config.yaml
encoder_arch: "resnext"
model: "audio captioner"
dataset: "synthesized solo parts of chorales (CocoChorales)"
train_examples: 39062
gain_aug_db: 10
n_mels: 64
hop_length: 320
input: "log_mel"
spec_augment: true
win_length: 512
tokenizer: "word"
vocab_size: 56
encoder_norm: "batchnorm"
encoder_activation: "relu"
encoder_drop_path: 0.1
encoder_depths: [2, 3, 3]
encoder_kernel_size: 3
encoder_stem: "deep"
encoder_avg_pool_shortcut: true
encoder_dropout: 0.05
encoder_widths: [192, 384, 768]
fusion: "prefix"
decoder_width: 256
decoder_layers: 6
decoder_norm: "layernorm"
decoder_norm_position: "pre"
decoder_activation: "gelu_tanh"
decoder_mlp_ratio: 3
decoder_head_dim: 48
decoder_fused_qkv: false
decoder_bias: "qkv"
decoder_qk_norm: false
decoder_layer_scale_init: 0.01
decoder_parallel_block: false
decoder_inner_norm: false
decoder_drop_path: 0.1
decoder_positions: "learned"
decoder_prefix_bidirectional: true
decoder_connector: "linear"
decoder_tie_embeddings: true
init: "xavier_uniform"
residual_init: "none"
optimizer: "soap"
beta2: 0.999
lr: 0.0014
beta1: 0.9
shampoo_beta: 0.999
eps: 1e-08
precondition_frequency: 20
max_precond_dim: 512
one_sided: false
adamw_lr_other_params: 0.0019
grad_clip: 3.0
steps: 9400
batch_size: 128
epochs: 30.8
lr_schedule: "cosine"
final_lr_fraction: 0.1
warmup_steps: 180
weight_decay: 0.1
adamw_weight_decay_other_params: 0.01
Rows from block 4 of the audio encoder of a small audio captioner, named by matrix and row number. Rows with one number belong to one channel. Each number is 50 + 15 x the weight over its row's rms, rounded and kept within 0 to 99. All counts start at 0.
After each channel's rows are labels from the 100 clips, of 14976, where the channel reaches its highest value: "strongest on" is what is common among them; "lies over" is the class under the peak. Only what is clearly more common there than usual is listed. The data: synthesized solo parts of chorales (CocoChorales).
# convs1: grouped (4 groups) 3x3 conv (encoder.blocks.4.convs.1.weight, 192x48x3x3, each kernel summed), inputs within the group 0-47
# convs2: expand pointwise conv (encoder.blocks.4.convs.2.weight, 384x192x1x1, transposed), outputs 0-127

convs1.62:85 46 30 74 66 67 41 38 46 24 38 39 40 35 39 48 65 52 41 53 60 59 63 37 99 23 72 39 57 56 55 32 34 33 34 62 47 46 38 49 47 51 52 45 52 41 46 38
convs2.62:59 53 49 45 69 86 27 40 71 37 34 32 62 40 23 27 48 32 55 51 32 67 38 20 29 58 38 58 76 51 60 51 65 41 41 44 63 37 10 44 36 69 86 26 43 52 69 68 55 52 68 42 36 56 47 58 54 59 63 51 73 44 42 42 37 50 28 47 72 47 40 37 38 67 48 50 66 67 37 46 57 54 62 25 67 27 49 32 43 81 56 49 49 60 48 44 49 44 52 43 35 55 62 54 69 55 13 57 32 40 64 61 79 42 45 70 46 56 47 37 45 29 20 33 44 54 64 32
strongest on: note G#3; note A#3; note C#4; note B3
lies over: G#3

convs1.17:88 62 33 50 54 67 25 39 79 56 37 55 47 61 36 34 58 39 57 42 37 65 54 55 68 42 58 56 67 67 67 51 44 51 37 48 94 41 45 53 54 42 69 46 46 20 63 67
convs2.17:72 42 83 72 57 37 35 57 67 41 43 29 41 39 67 38 50 35 48 40 54 62 46 41 47 57 71 41 69 13 66 58 40 72 40 39 64 34 77 35 42 91 22 58 54 57 29 45 38 57 34 68 32 45 82 55 48 43 09 54 52 68 57 36 38 55 46 53 75 47 49 48 78 27 37 46 32 54 31 56 40 56 56 61 69 39 52 77 41 43 51 38 26 55 56 37 50 45 82 66 53 56 38 48 34 70 31 30 35 53 35 72 67 46 70 50 80 17 61 63 42 66 56 74 60 53 56 53
strongest on: note C4; note A#3; note C#4; bassoon
lies over: C4

convs1.14:71 38 32 37 38 46 42 27 19 44 41 57 48 55 14 45 60 39 85 45 73 51 33 65 49 47 56 66 71 54 35 30 64 52 48 57 44 47 33 55 29 77 47 48 72 51 33 58
convs2.14:67 50 57 21 48 59 32 68 78 37 48 53 47 54 41 62 51 61 28 42 35 47 71 47 51 61 53 48 28 55 52 40 55 84 54 73 33 54 67 65 33 46 39 43 55 31 74 82 51 57 70 42 44 36 62 70 43 33 64 59 37 64 80 48 47 63 43 74 45 79 59 40 59 49 54 31 67 40 42 49 37 55 46 26 66 49 62 71 73 66 78 64 39 71 45 31 55 60 82 69 65 52 31 34 45 67 94 33 33 50 40 67 29 55 64 65 50 33 37 36 15 40 40 49 38 59 54 38
strongest on: note A#3; bassoon; note G#3; note B3
lies over: A#3

convs1.164:45 57 40 57 46 30 30 53 50 43 50 71 21 38 44 40 65 70 42 48 31 59 26 53 53 46 37 34 56 51 42 50 84 56 23 64 68 55 78 20 79 60 40 53 43 37 67 40
convs2.164:48 40 58 42 36 56 51 54 47 39 44 30 31 83 66 36 41 58 50 39 53 57 58 35 47 56 40 86 50 67 34 74 58 43 49 32 45 42 36 93 37 34 56 48 36 49 22 61 62 83 57 23 43 33 29 29 73 71 26 63 57 63 47 66 67 50 45 71 51 58 29 70 64 42 40 40 44 47 60 49 59 44 52 47 46 48 83 69 35 35 40 59 58 33 45 14 70 80 83 80 62 44 60 38 54 45 56 50 39 44 31 57 47 62 21 66 37 41 64 39 29 69 61 43 42 81 49 38
strongest on: note G#3; note C#4; note A#3; instrument: trombone
lies over: silence

convs1.109:36 58 63 42 32 47 34 45 29 15 27 48 58 61 63 58 32 68 29 42 65 35 38 19 43 43 61 35 71 51 71 59 46 47 35 78 57 34 41 55 57 57 74 53 69 34 42 63
convs2.109:24 31 62 51 67 93 26 50 32 53 41 42 69 44 57 25 51 52 32 45 42 73 73 24 67 86 45 27 37 48 25 54 53 76 50 40 40 66 52 48 42 41 54 30 66 53 58 60 42 50 48 38 80 60 80 54 49 26 69 39 38 46 48 50 63 60 36 44 60 45 38 47 73 23 40 56 79 52 70 51 49 45 50 56 08 55 55 46 53 67 72 34 70 41 44 49 34 48 53 34 54 54 39 38 42 49 50 47 56 52 74 63 52 48 28 34 26 36 58 52 55 48 27 52 39 16 59 28
strongest on: note A#3; note C4; note G#3; bassoon
lies over: A#3

convs1.104:32 53 45 64 68 62 66 43 34 62 31 55 65 35 38 53 83 39 57 43 70 46 40 53 57 60 50 27 67 41 44 92 72 61 34 68 33 66 58 51 54 41 75 52 30 59 61 63
convs2.104:55 74 75 66 59 51 42 50 28 50 44 49 45 61 77 35 33 65 56 57 48 65 57 51 61 47 42 39 49 61 56 67 31 77 43 58 48 62 53 22 42 43 40 43 70 43 26 44 36 60 47 19 40 64 33 55 35 36 53 69 67 68 55 71 44 42 43 33 58 53 55 66 24 63 32 46 53 33 15 50 58 46 58 61 59 43 66 32 40 29 37 43 56 75 40 44 69 58 60 38 58 57 34 61 56 62 27 67 56 49 57 28 44 81 47 72 51 44 35 84 63 64 31 36 49 75 71 85
strongest on: note G#3; note F#3; note A#3; note B3
lies over: F#3; A#3

convs1.24:36 42 57 39 37 86 75 63 11 21 68 50 46 45 63 48 47 38 76 33 53 37 38 38 74 51 40 23 43 54 47 52 69 50 36 42 64 25 62 49 64 40 57 56 47 39 48 57
convs2.24:48 32 57 48 30 49 55 47 23 30 48 30 38 25 35 53 48 73 48 77 41 56 89 34 36 49 38 72 41 31 30 49 76 21 57 40 42 44 56 76 48 53 51 36 74 74 53 64 75 47 63 43 38 50 51 31 61 36 32 51 32 58 34 41 43 46 44 69 76 78 50 33 35 54 39 64 22 53 35 43 66 45 42 45 25 38 62 78 62 54 47 37 29 54 77 40 44 37 56 54 56 25 43 44 62 79 68 71 77 67 59 47 23 58 48 70 49 53 10 51 42 25 36 44 72 55 43 56
strongest on: note D4; note E4; note D#4
lies over: silence

convs1.29:47 72 53 47 50 47 55 23 52 48 60 26 45 70 65 67 38 48 57 44 38 81 86 39 23 14 23 46 28 54 56 52 36 36 37 68 43 39 49 61 47 34 60 50 57 57 53 66
convs2.29:67 38 44 64 34 44 56 56 35 71 69 47 61 55 58 56 55 60 34 56 66 65 32 69 36 61 45 58 39 58 54 88 71 54 72 54 60 66 39 49 63 51 17 42 46 61 52 31 44 67 48 74 66 45 44 82 64 80 43 52 65 58 20 31 84 41 62 65 51 61 60 51 64 40 52 54 32 43 40 55 47 45 38 43 26 77 73 55 44 33 66 39 74 72 71 48 67 56 52 55 35 44 57 43 26 43 48 23 56 68 38 44 36 45 52 52 52 77 92 37 60 42 71 73 56 37 41 50
strongest on: note A#3; note C4; note G#3; note B3
lies over: A#3

convs1.2:32 37 65 52 35 66 29 78 53 30 54 33 75 54 36 45 30 21 37 39 54 43 57 48 73 45 53 22 70 40 58 26 49 50 39 59 66 70 52 39 49 48 74 50 52 32 77 42
convs2.2:38 61 45 51 60 54 58 51 55 51 48 47 50 25 80 38 25 75 55 53 59 62 64 50 58 63 67 49 81 54 45 43 27 56 56 43 88 65 61 53 45 41 68 48 56 28 31 40 67 55 52 74 63 49 57 56 49 26 66 38 56 65 22 30 29 48 60 45 64 47 45 32 81 34 75 36 60 69 48 61 28 45 41 39 38 45 50 35 34 51 44 35 33 51 41 55 42 56 64 38 54 53 19 40 68 29 32 76 16 36 55 21 59 46 85 60 64 49 24 31 27 72 64 40 38 55 43 35
strongest on: note D#4; note C#4; note C4; note F4
lies over: D#4

convs1.171:57 61 31 38 70 44 36 34 70 50 32 36 57 59 65 93 59 87 45 36 54 37 57 36 50 85 39 46 33 71 58 49 61 63 37 35 42 62 45 58 52 60 60 57 73 60 42 51
convs2.171:27 75 23 22 65 50 42 55 23 43 62 44 35 45 34 74 32 50 44 63 57 66 38 41 45 52 59 27 51 67 37 18 64 52 42 62 41 29 76 35 62 29 40 76 45 46 46 55 52 38 75 13 28 52 31 29 65 35 67 76 31 68 50 25 70 48 59 49 57 70 32 56 57 56 55 28 83 52 27 23 31 52 65 30 52 48 30 36 56 63 21 33 43 49 72 17 51 40 33 20 40 43 57 25 48 72 67 26 73 59 49 39 52 44 39 60 53 30 58 58 48 18 46 42 47 33 56 50
strongest on: note D4; note D#3; note A#3; cello
lies over: D#3

convs1.111:46 25 52 51 52 69 57 44 73 66 45 75 17 36 48 60 75 38 69 71 61 74 46 44 47 60 73 40 45 52 43 41 69 63 67 47 43 31 46 62 64 47 25 39 46 74 24 55
convs2.111:62 68 56 48 81 54 40 47 39 64 42 40 32 49 67 76 60 65 66 62 73 70 36 31 62 20 53 73 30 74 62 54 27 46 73 53 54 47 51 59 62 41 53 30 52 30 58 73 58 55 65 34 50 47 50 39 30 35 45 41 58 56 49 37 76 54 54 64 51 40 39 17 48 63 56 72 63 47 89 66 72 47 61 40 51 34 36 58 31 69 48 48 46 78 59 54 29 56 61 49 61 66 34 59 52 72 87 64 66 42 49 45 41 48 56 29 41 44 58 53 26 57 42 48 55 56 93 36
strongest on: note G#3; note F#3; note A#3; instrument: tuba
lies over: F#3

convs1.1:60 82 34 52 49 31 34 47 53 32 64 54 38 78 57 59 47 47 26 45 20 58 58 30 38 68 51 56 34 75 74 66 34 61 51 45 55 63 26 83 46 32 50 54 50 51 41 37
convs2.1:63 61 54 07 33 73 46 49 52 49 60 37 35 47 37 56 47 52 56 59 28 35 19 74 44 63 23 35 45 49 32 44 50 40 21 64 62 38 63 32 25 34 72 30 72 50 66 47 29 24 35 55 75 68 35 37 49 72 40 28 39 80 64 52 38 55 50 77 52 56 54 41 72 39 39 33 53 66 44 35 48 64 43 38 37 63 57 42 38 40 55 39 75 58 37 09 25 57 59 63 31 54 81 55 51 56 61 58 61 39 51 71 69 62 59 58 17 27 50 33 27 63 27 74 39 22 73 79
strongest on: note C4; note E4; note A#3; note D4
lies over: A#3

convs1.151:68 43 40 57 61 23 50 59 43 51 59 31 53 49 25 61 34 49 47 62 66 30 54 95 59 51 69 70 46 58 38 33 64 37 38 63 21 77 58 42 50 47 39 39 45 33 25 59
convs2.151:48 53 45 58 60 39 50 40 65 76 53 64 76 48 67 76 59 45 46 52 51 52 48 47 21 54 34 48 39 39 20 61 38 69 69 67 38 36 49 77 32 63 35 48 49 67 59 63 82 61 90 64 72 30 24 63 50 57 39 30 53 65 28 51 54 41 50 33 42 56 52 49 63 68 22 61 63 75 48 50 37 27 33 69 65 57 56 42 63 52 51 34 52 68 29 50 62 50 67 47 43 61 45 41 55 44 53 41 31 19 50 43 38 39 56 56 64 72 68 61 58 49 62 33 46 27 55 68
strongest on: note D4; note C4; note A3; note B3
lies over: D4

convs1.100:79 49 36 22 60 54 62 63 33 57 33 56 33 67 49 34 31 52 31 67 64 39 50 36 47 47 52 63 63 30 21 65 30 40 35 52 83 23 43 50 64 46 35 68 51 68 47 57
convs2.100:79 50 47 49 59 48 64 60 45 59 75 62 51 58 38 41 52 32 70 45 53 34 33 95 41 18 60 66 21 36 48 43 31 41 52 40 31 37 69 64 53 23 76 56 38 56 42 53 59 58 51 31 66 39 63 53 66 38 42 41 38 55 52 50 33 56 41 30 68 67 63 58 61 47 39 61 59 50 42 48 42 63 50 36 23 39 80 36 39 45 70 44 59 41 52 33 48 35 68 31 53 43 62 52 52 53 34 62 36 48 38 82 76 70 39 65 48 48 32 46 60 32 65 49 43 45 59 66
strongest on: note F#4; note G#4; note A#4; note F4
lies over: F#4; A#4

convs1.76:61 51 69 55 67 48 97 39 70 39 46 54 78 56 36 45 61 68 39 35 47 52 58 36 44 49 59 70 44 66 65 32 63 38 46 50 48 42 77 51 65 48 58 37 73 66 20 34
convs2.76:40 59 39 35 12 41 41 55 52 58 43 34 44 32 34 58 38 43 55 45 49 34 61 51 55 48 43 46 53 61 57 58 44 43 47 51 78 26 36 26 41 55 75 49 39 46 33 65 49 56 22 48 28 54 09 53 27 60 37 34 53 44 25 39 44 48 43 45 55 54 52 35 35 61 38 31 49 38 37 52 38 44 45 50 65 66 61 29 19 68 59 33 34 27 62 36 58 46 41 85 50 22 55 52 47 61 42 49 40 49 52 31 79 45 48 47 46 44 64 34 40 37 31 28 28 39 41 46
strongest on: note C#4; note G#3; note D4; note B3
lies over: C#4

convs1.63:48 55 39 39 63 59 34 41 47 48 55 49 24 40 37 58 31 73 27 56 52 37 64 82 69 48 37 36 81 55 53 41 45 48 46 32 63 49 46 97 73 60 52 30 42 31 44 48
convs2.63:30 43 37 74 36 50 55 70 51 78 69 52 65 64 45 62 31 73 45 31 48 42 51 51 65 53 41 58 44 43 38 60 61 44 44 54 35 39 38 23 19 24 71 53 90 18 32 44 42 42 53 44 39 35 62 50 52 47 77 54 68 48 77 39 68 62 40 41 33 51 46 40 44 53 55 65 36 54 38 54 32 58 47 38 49 59 58 43 40 72 46 74 59 56 32 53 84 63 54 36 32 31 39 35 47 30 23 63 53 76 43 56 47 57 40 24 59 71 72 59 44 64 56 17 54 77 67 43
strongest on: note A#3; note B3; note F#3; note G#3
lies over: A#3

convs1.56:56 43 30 43 51 49 37 39 68 64 38 46 37 51 55 34 56 72 33 57 46 78 33 64 43 57 60 57 67 18 71 50 28 42 69 39 66 31 42 68 64 48 60 29 29 56 85 66
convs2.56:52 50 36 34 74 50 68 53 48 42 26 48 50 37 29 30 34 39 57 37 44 47 49 21 62 46 29 87 63 37 58 44 49 64 60 37 38 64 33 55 36 48 55 42 45 21 39 25 62 43 67 55 36 45 28 41 38 40 53 76 31 62 52 93 46 39 26 35 57 50 35 54 43 19 20 39 43 32 45 53 64 82 48 43 58 45 52 48 34 64 41 61 20 42 33 26 37 42 63 22 82 28 34 69 62 46 43 44 48 55 60 64 57 47 49 48 77 42 35 50 23 77 75 68 54 56 67 45
strongest on: note C#4; note G#3; cello
lies over: C#4

convs1.108:43 44 45 58 57 56 53 28 53 49 65 70 43 42 46 30 45 39 45 34 30 48 43 70 55 79 57 54 61 58 66 62 46 66 59 58 55 81 21 37 55 29 72 60 30 10 24 50
convs2.108:40 63 68 39 50 29 27 46 31 55 56 55 72 76 43 74 47 38 59 65 63 36 39 45 65 59 51 53 52 44 39 29 35 44 34 67 37 40 54 87 44 66 30 56 56 64 37 59 47 58 49 46 53 41 56 53 53 62 30 27 54 59 75 54 39 37 49 39 38 47 67 44 43 45 46 66 33 56 31 84 36 36 61 40 26 81 62 50 31 43 54 58 61 73 51 29 52 57 82 67 41 40 75 25 52 59 47 54 40 57 49 42 63 52 66 81 76 57 28 67 63 73 59 41 25 57 48 52
strongest on: note F#4; note F#3; note G#3; note E4
lies over: F#4; F#3

convs1.50:70 58 41 70 56 62 60 81 41 75 54 48 45 64 47 58 40 67 31 48 72 41 82 62 89 53 48 34 47 41 49 56 46 45 17 35 57 59 55 73 51 61 42 43 52 27 62 65
convs2.50:38 41 32 54 47 52 52 61 47 26 37 50 53 49 67 34 66 75 57 36 56 59 49 05 72 45 20 39 49 82 34 53 50 32 67 47 26 23 60 36 25 44 48 47 58 40 35 29 35 68 01 60 52 58 58 35 49 33 18 41 52 57 38 34 37 39 49 58 45 45 65 54 34 68 57 55 62 69 57 45 28 62 43 26 38 55 41 25 56 28 73 40 53 65 40 23 42 55 46 56 40 64 51 50 44 87 49 58 47 21 48 46 34 54 33 39 46 62 58 72 75 49 30 43 55 58 50 26
strongest on: note G#3; note A#3; note F#3; note C#4
lies over: G#3

convs1.41:73 36 53 55 50 80 37 35 24 41 25 13 53 23 62 42 56 60 59 58 26 57 63 55 44 63 28 34 50 55 48 70 53 34 55 39 59 45 39 70 61 50 46 45 14 51 61 52
convs2.41:14 79 40 65 57 82 41 53 43 23 54 38 32 40 56 57 59 42 23 33 43 38 63 62 30 38 54 58 44 34 74 69 52 56 33 62 54 39 57 36 87 52 64 37 34 40 64 37 24 60 52 52 50 26 43 38 37 70 32 35 56 56 28 42 41 55 56 37 75 72 50 77 70 52 56 58 61 52 75 58 48 31 47 53 48 62 86 26 52 62 43 69 34 40 58 35 35 45 59 25 32 40 17 45 40 35 45 55 76 69 28 41 39 32 64 63 35 26 76 50 69 31 24 44 79 53 52 45
strongest on: note D4; note D5; note E4; cello
lies over: silence

convs1.91:82 43 69 68 50 45 29 45 32 70 59 53 42 48 36 37 27 39 44 67 56 42 34 21 33 32 46 55 39 33 62 68 71 73 65 57 45 60 38 37 76 43 35 42 46 33 62 71
convs2.91:58 17 64 64 48 42 31 52 50 62 49 38 43 61 58 69 36 79 51 50 23 70 61 52 46 40 60 56 38 46 34 48 57 69 30 58 71 31 79 39 46 44 37 59 53 27 34 37 47 45 53 31 29 57 46 72 53 48 57 51 58 59 42 33 52 38 72 49 67 59 33 39 49 49 75 73 38 34 48 20 71 37 55 53 59 59 39 52 33 54 68 34 46 56 36 73 69 44 37 43 41 34 61 67 37 39 49 50 58 74 49 67 27 58 34 32 77 73 63 38 58 67 37 44 80 80 75 44
strongest on: note G#3; note A#3; note F#3; instrument: bassoon
lies over: F#3

convs1.23:34 55 35 56 28 50 47 56 62 69 60 63 63 68 71 43 62 24 61 48 68 29 52 52 52 66 28 71 29 60 39 38 46 45 48 80 29 60 43 48 51 33 61 29 27 73 39 25
convs2.23:65 40 73 19 40 72 57 38 34 62 66 50 46 60 75 34 49 47 45 71 58 47 46 57 53 64 65 43 53 34 44 60 59 25 52 59 72 36 65 28 55 36 65 68 45 47 50 24 57 34 20 44 44 17 56 66 33 34 65 52 51 55 45 81 48 55 56 25 58 49 31 44 43 43 47 49 62 32 47 48 37 51 21 59 41 67 67 57 44 74 34 40 79 58 51 31 30 61 77 59 80 52 50 37 64 47 41 66 55 50 93 55 48 32 41 41 52 48 61 69 78 52 48 48 52 39 58 25
strongest on: note D#4; note F4; note C#4
lies over: D#4

convs1.188:71 61 30 49 60 21 54 67 41 62 52 44 37 44 66 55 51 49 62 60 65 40 43 37 46 69 39 21 56 76 24 25 53 74 36 47 60 34 32 26 82 54 51 41 57 65 37 55
convs2.188:50 48 52 37 43 52 66 35 78 44 54 64 34 50 19 30 70 58 65 62 56 62 59 50 62 61 63 40 61 79 61 43 61 45 32 40 63 47 31 31 45 44 32 65 44 53 73 42 47 45 60 49 47 49 47 48 57 53 41 66 77 41 39 57 28 55 45 59 36 49 51 71 27 62 45 47 55 37 48 26 53 81 55 34 64 23 67 33 46 54 43 75 40 40 82 30 51 55 19 56 16 69 73 22 56 38 50 53 54 44 32 43 61 58 38 55 59 31 49 37 58 64 46 25 68 49 27 34
strongest on: note D#4; note A#3; note C4; note F4
lies over: silence

convs1.182:69 54 40 46 53 39 36 38 45 41 45 42 53 78 25 38 43 57 47 41 51 44 34 36 30 39 52 50 31 56 33 28 56 54 46 36 67 60 52 16 05 70 46 38 35 33 62 26
convs2.182:34 54 21 60 30 49 39 52 35 61 41 43 46 33 42 46 56 78 78 31 44 37 70 46 57 56 48 57 72 45 63 60 49 66 62 44 66 39 52 49 58 63 42 36 55 50 65 05 50 69 38 55 56 34 54 37 41 57 47 56 71 12 79 40 33 55 51 51 52 65 78 27 41 20 42 20 66 31 42 31 37 48 39 79 51 21 44 69 59 34 67 58 32 55 39 55 38 32 60 45 38 61 48 46 36 54 52 78 53 69 43 35 29 60 52 55 40 43 54 26 61 62 44 29 51 24 62 52
strongest on: note C#4; bassoon
lies over: silence

convs1.105:33 28 42 71 44 46 67 56 49 73 62 50 46 63 33 57 34 68 43 22 31 74 57 29 87 42 68 38 42 49 52 51 68 61 63 52 64 44 78 47 59 48 59 67 41 21 59 56
convs2.105:95 38 48 35 86 75 50 76 23 30 46 33 31 61 51 51 27 51 75 53 51 57 30 39 52 51 46 32 53 11 74 36 24 48 86 37 20 81 66 50 66 01 59 58 41 35 53 33 41 53 50 66 51 39 44 18 69 23 46 38 63 36 21 56 34 43 39 48 46 45 66 45 51 49 59 25 60 40 69 60 61 74 61 48 60 72 42 47 63 68 53 61 61 59 57 37 55 11 43 54 66 18 64 59 48 60 45 38 60 50 10 42 45 42 32 74 37 54 42 27 46 53 33 85 38 95 49 45
strongest on: note D#4; note F4
lies over: silence; D#4

convs1.55:66 37 25 43 45 37 33 78 82 36 24 28 48 60 38 34 50 42 41 29 42 46 57 70 74 32 45 39 38 48 48 76 33 50 51 31 49 57 36 52 61 48 63 62 24 53 34 36
convs2.55:45 60 46 61 29 46 79 67 15 53 50 64 71 75 46 51 41 55 50 64 68 40 42 43 36 66 51 33 82 75 43 60 53 82 92 50 36 55 56 41 63 64 52 60 55 75 14 66 73 70 42 45 35 64 33 21 49 59 50 73 55 41 66 24 06 49 35 47 64 45 57 54 42 63 35 32 70 58 55 54 29 50 74 68 54 48 41 33 35 53 44 37 48 73 44 46 66 62 60 39 48 50 47 55 39 59 35 25 60 51 55 64 84 33 44 48 47 62 69 43 47 38 63 40 59 79 88 40
strongest on: note C#4; note G#3; note B3; note F#3
lies over: silence

convs1.36:30 44 26 43 17 54 62 68 26 45 43 46 44 41 35 56 35 43 56 49 54 63 26 39 47 61 54 63 56 51 39 33 34 69 38 34 41 70 55 68 34 92 52 40 43 33 75 38
convs2.36:78 68 26 72 46 35 59 67 43 32 41 37 41 60 51 59 45 67 46 52 34 39 53 56 54 71 41 51 49 51 47 48 78 76 62 67 56 81 55 57 33 68 54 26 66 43 63 21 54 26 41 61 66 58 45 34 51 48 18 33 48 35 42 29 90 47 46 51 45 47 31 50 55 46 60 79 66 26 45 62 44 40 56 40 68 49 52 52 73 49 32 68 56 67 36 56 38 58 75 64 55 74 40 72 52 75 71 43 55 73 30 38 55 31 29 51 36 28 79 46 32 57 48 50 75 52 54 63
strongest on: note D4; cello; note C4; note B3
lies over: D4

convs1.132:61 26 65 33 69 63 32 70 41 55 36 57 34 64 40 28 44 63 96 66 64 39 50 45 39 32 45 43 35 72 28 45 57 67 62 50 65 50 34 66 50 48 63 57 56 71 35 40
convs2.132:31 31 47 59 56 73 20 70 38 67 31 43 41 41 30 24 51 34 20 68 17 22 54 55 41 57 36 50 10 40 77 50 31 49 46 52 62 43 40 48 42 55 45 48 20 13 51 60 50 27 48 45 62 67 58 84 79 50 75 32 19 28 67 51 46 32 61 69 51 43 55 61 25 53 64 47 39 61 52 55 52 40 33 39 56 43 25 62 29 33 66 72 24 64 38 46 63 67 47 47 30 77 57 61 67 43 38 56 72 46 68 66 41 45 55 31 25 36 26 21 48 57 43 59 39 38 36 56
strongest on: note F#4; note A3; note G#4; note G3
lies over: G3

convs1.152:46 40 38 58 35 47 51 64 41 43 69 63 61 45 76 54 77 40 34 32 49 34 67 41 72 81 41 56 40 54 48 16 55 46 50 14 64 65 65 47 73 33 44 58 38 73 41 53
convs2.152:60 63 44 63 60 55 67 39 20 32 49 47 51 70 72 45 35 39 68 80 38 48 46 65 73 73 58 75 41 59 78 39 38 74 25 63 34 22 60 50 25 26 26 72 32 48 70 50 73 38 59 53 42 66 56 44 43 67 36 48 63 52 51 54 31 59 52 66 50 49 48 45 66 64 60 59 21 32 73 40 58 46 50 30 26 31 71 25 49 46 33 80 56 64 32 62 34 49 44 44 72 61 46 69 40 42 34 50 77 68 62 46 55 51 59 54 64 74 69 35 52 53 70 53 33 83 38 56
strongest on: note F#4; note E4; note D4; note G#4
lies over: E4

convs1.113:63 62 50 51 80 33 45 74 47 36 70 67 58 66 54 35 51 44 74 56 38 41 47 44 53 75 44 57 38 65 63 84 50 51 25 78 53 48 43 75 43 42 34 18 30 48 46 49
convs2.113:52 47 26 54 30 47 32 51 54 21 31 36 37 60 58 52 57 33 56 39 22 51 53 25 45 64 44 66 44 62 47 57 46 27 37 49 25 51 96 48 57 35 60 32 23 53 53 53 32 24 59 60 65 53 44 27 50 32 23 54 13 40 64 39 19 60 64 60 66 28 38 44 77 54 57 43 56 60 53 57 51 64 70 31 56 73 26 93 71 61 50 68 48 65 47 42 44 42 46 48 67 19 47 31 45 52 35 57 56 54 57 54 28 58 52 26 30 36 50 30 51 47 51 59 40 43 62 50
strongest on: note A#3; note C4; note G#3; note A#4
lies over: A#3

convs1.66:71 50 44 24 58 70 53 60 73 24 18 72 52 25 32 62 56 41 66 26 37 35 38 47 42 62 50 45 51 38 70 64 34 37 50 32 54 51 51 45 65 50 67 48 61 42 70 82
convs2.66:38 74 54 50 59 83 44 61 60 64 52 67 09 37 45 45 28 52 18 60 85 45 42 60 51 42 77 55 84 67 62 45 41 44 43 20 44 32 30 67 27 45 46 71 47 71 39 52 76 22 20 34 52 36 17 55 64 59 70 72 18 52 40 49 52 63 44 41 36 34 56 44 48 43 37 50 44 49 52 65 45 48 48 42 37 34 70 73 34 59 67 67 42 47 55 51 38 61 51 53 54 59 69 60 20 71 46 55 86 61 34 26 50 53 48 64 59 48 69 42 57 41 69 61 50 33 51 60
strongest on: note G#3; note A#3; note C#4; note F#3
lies over: G#3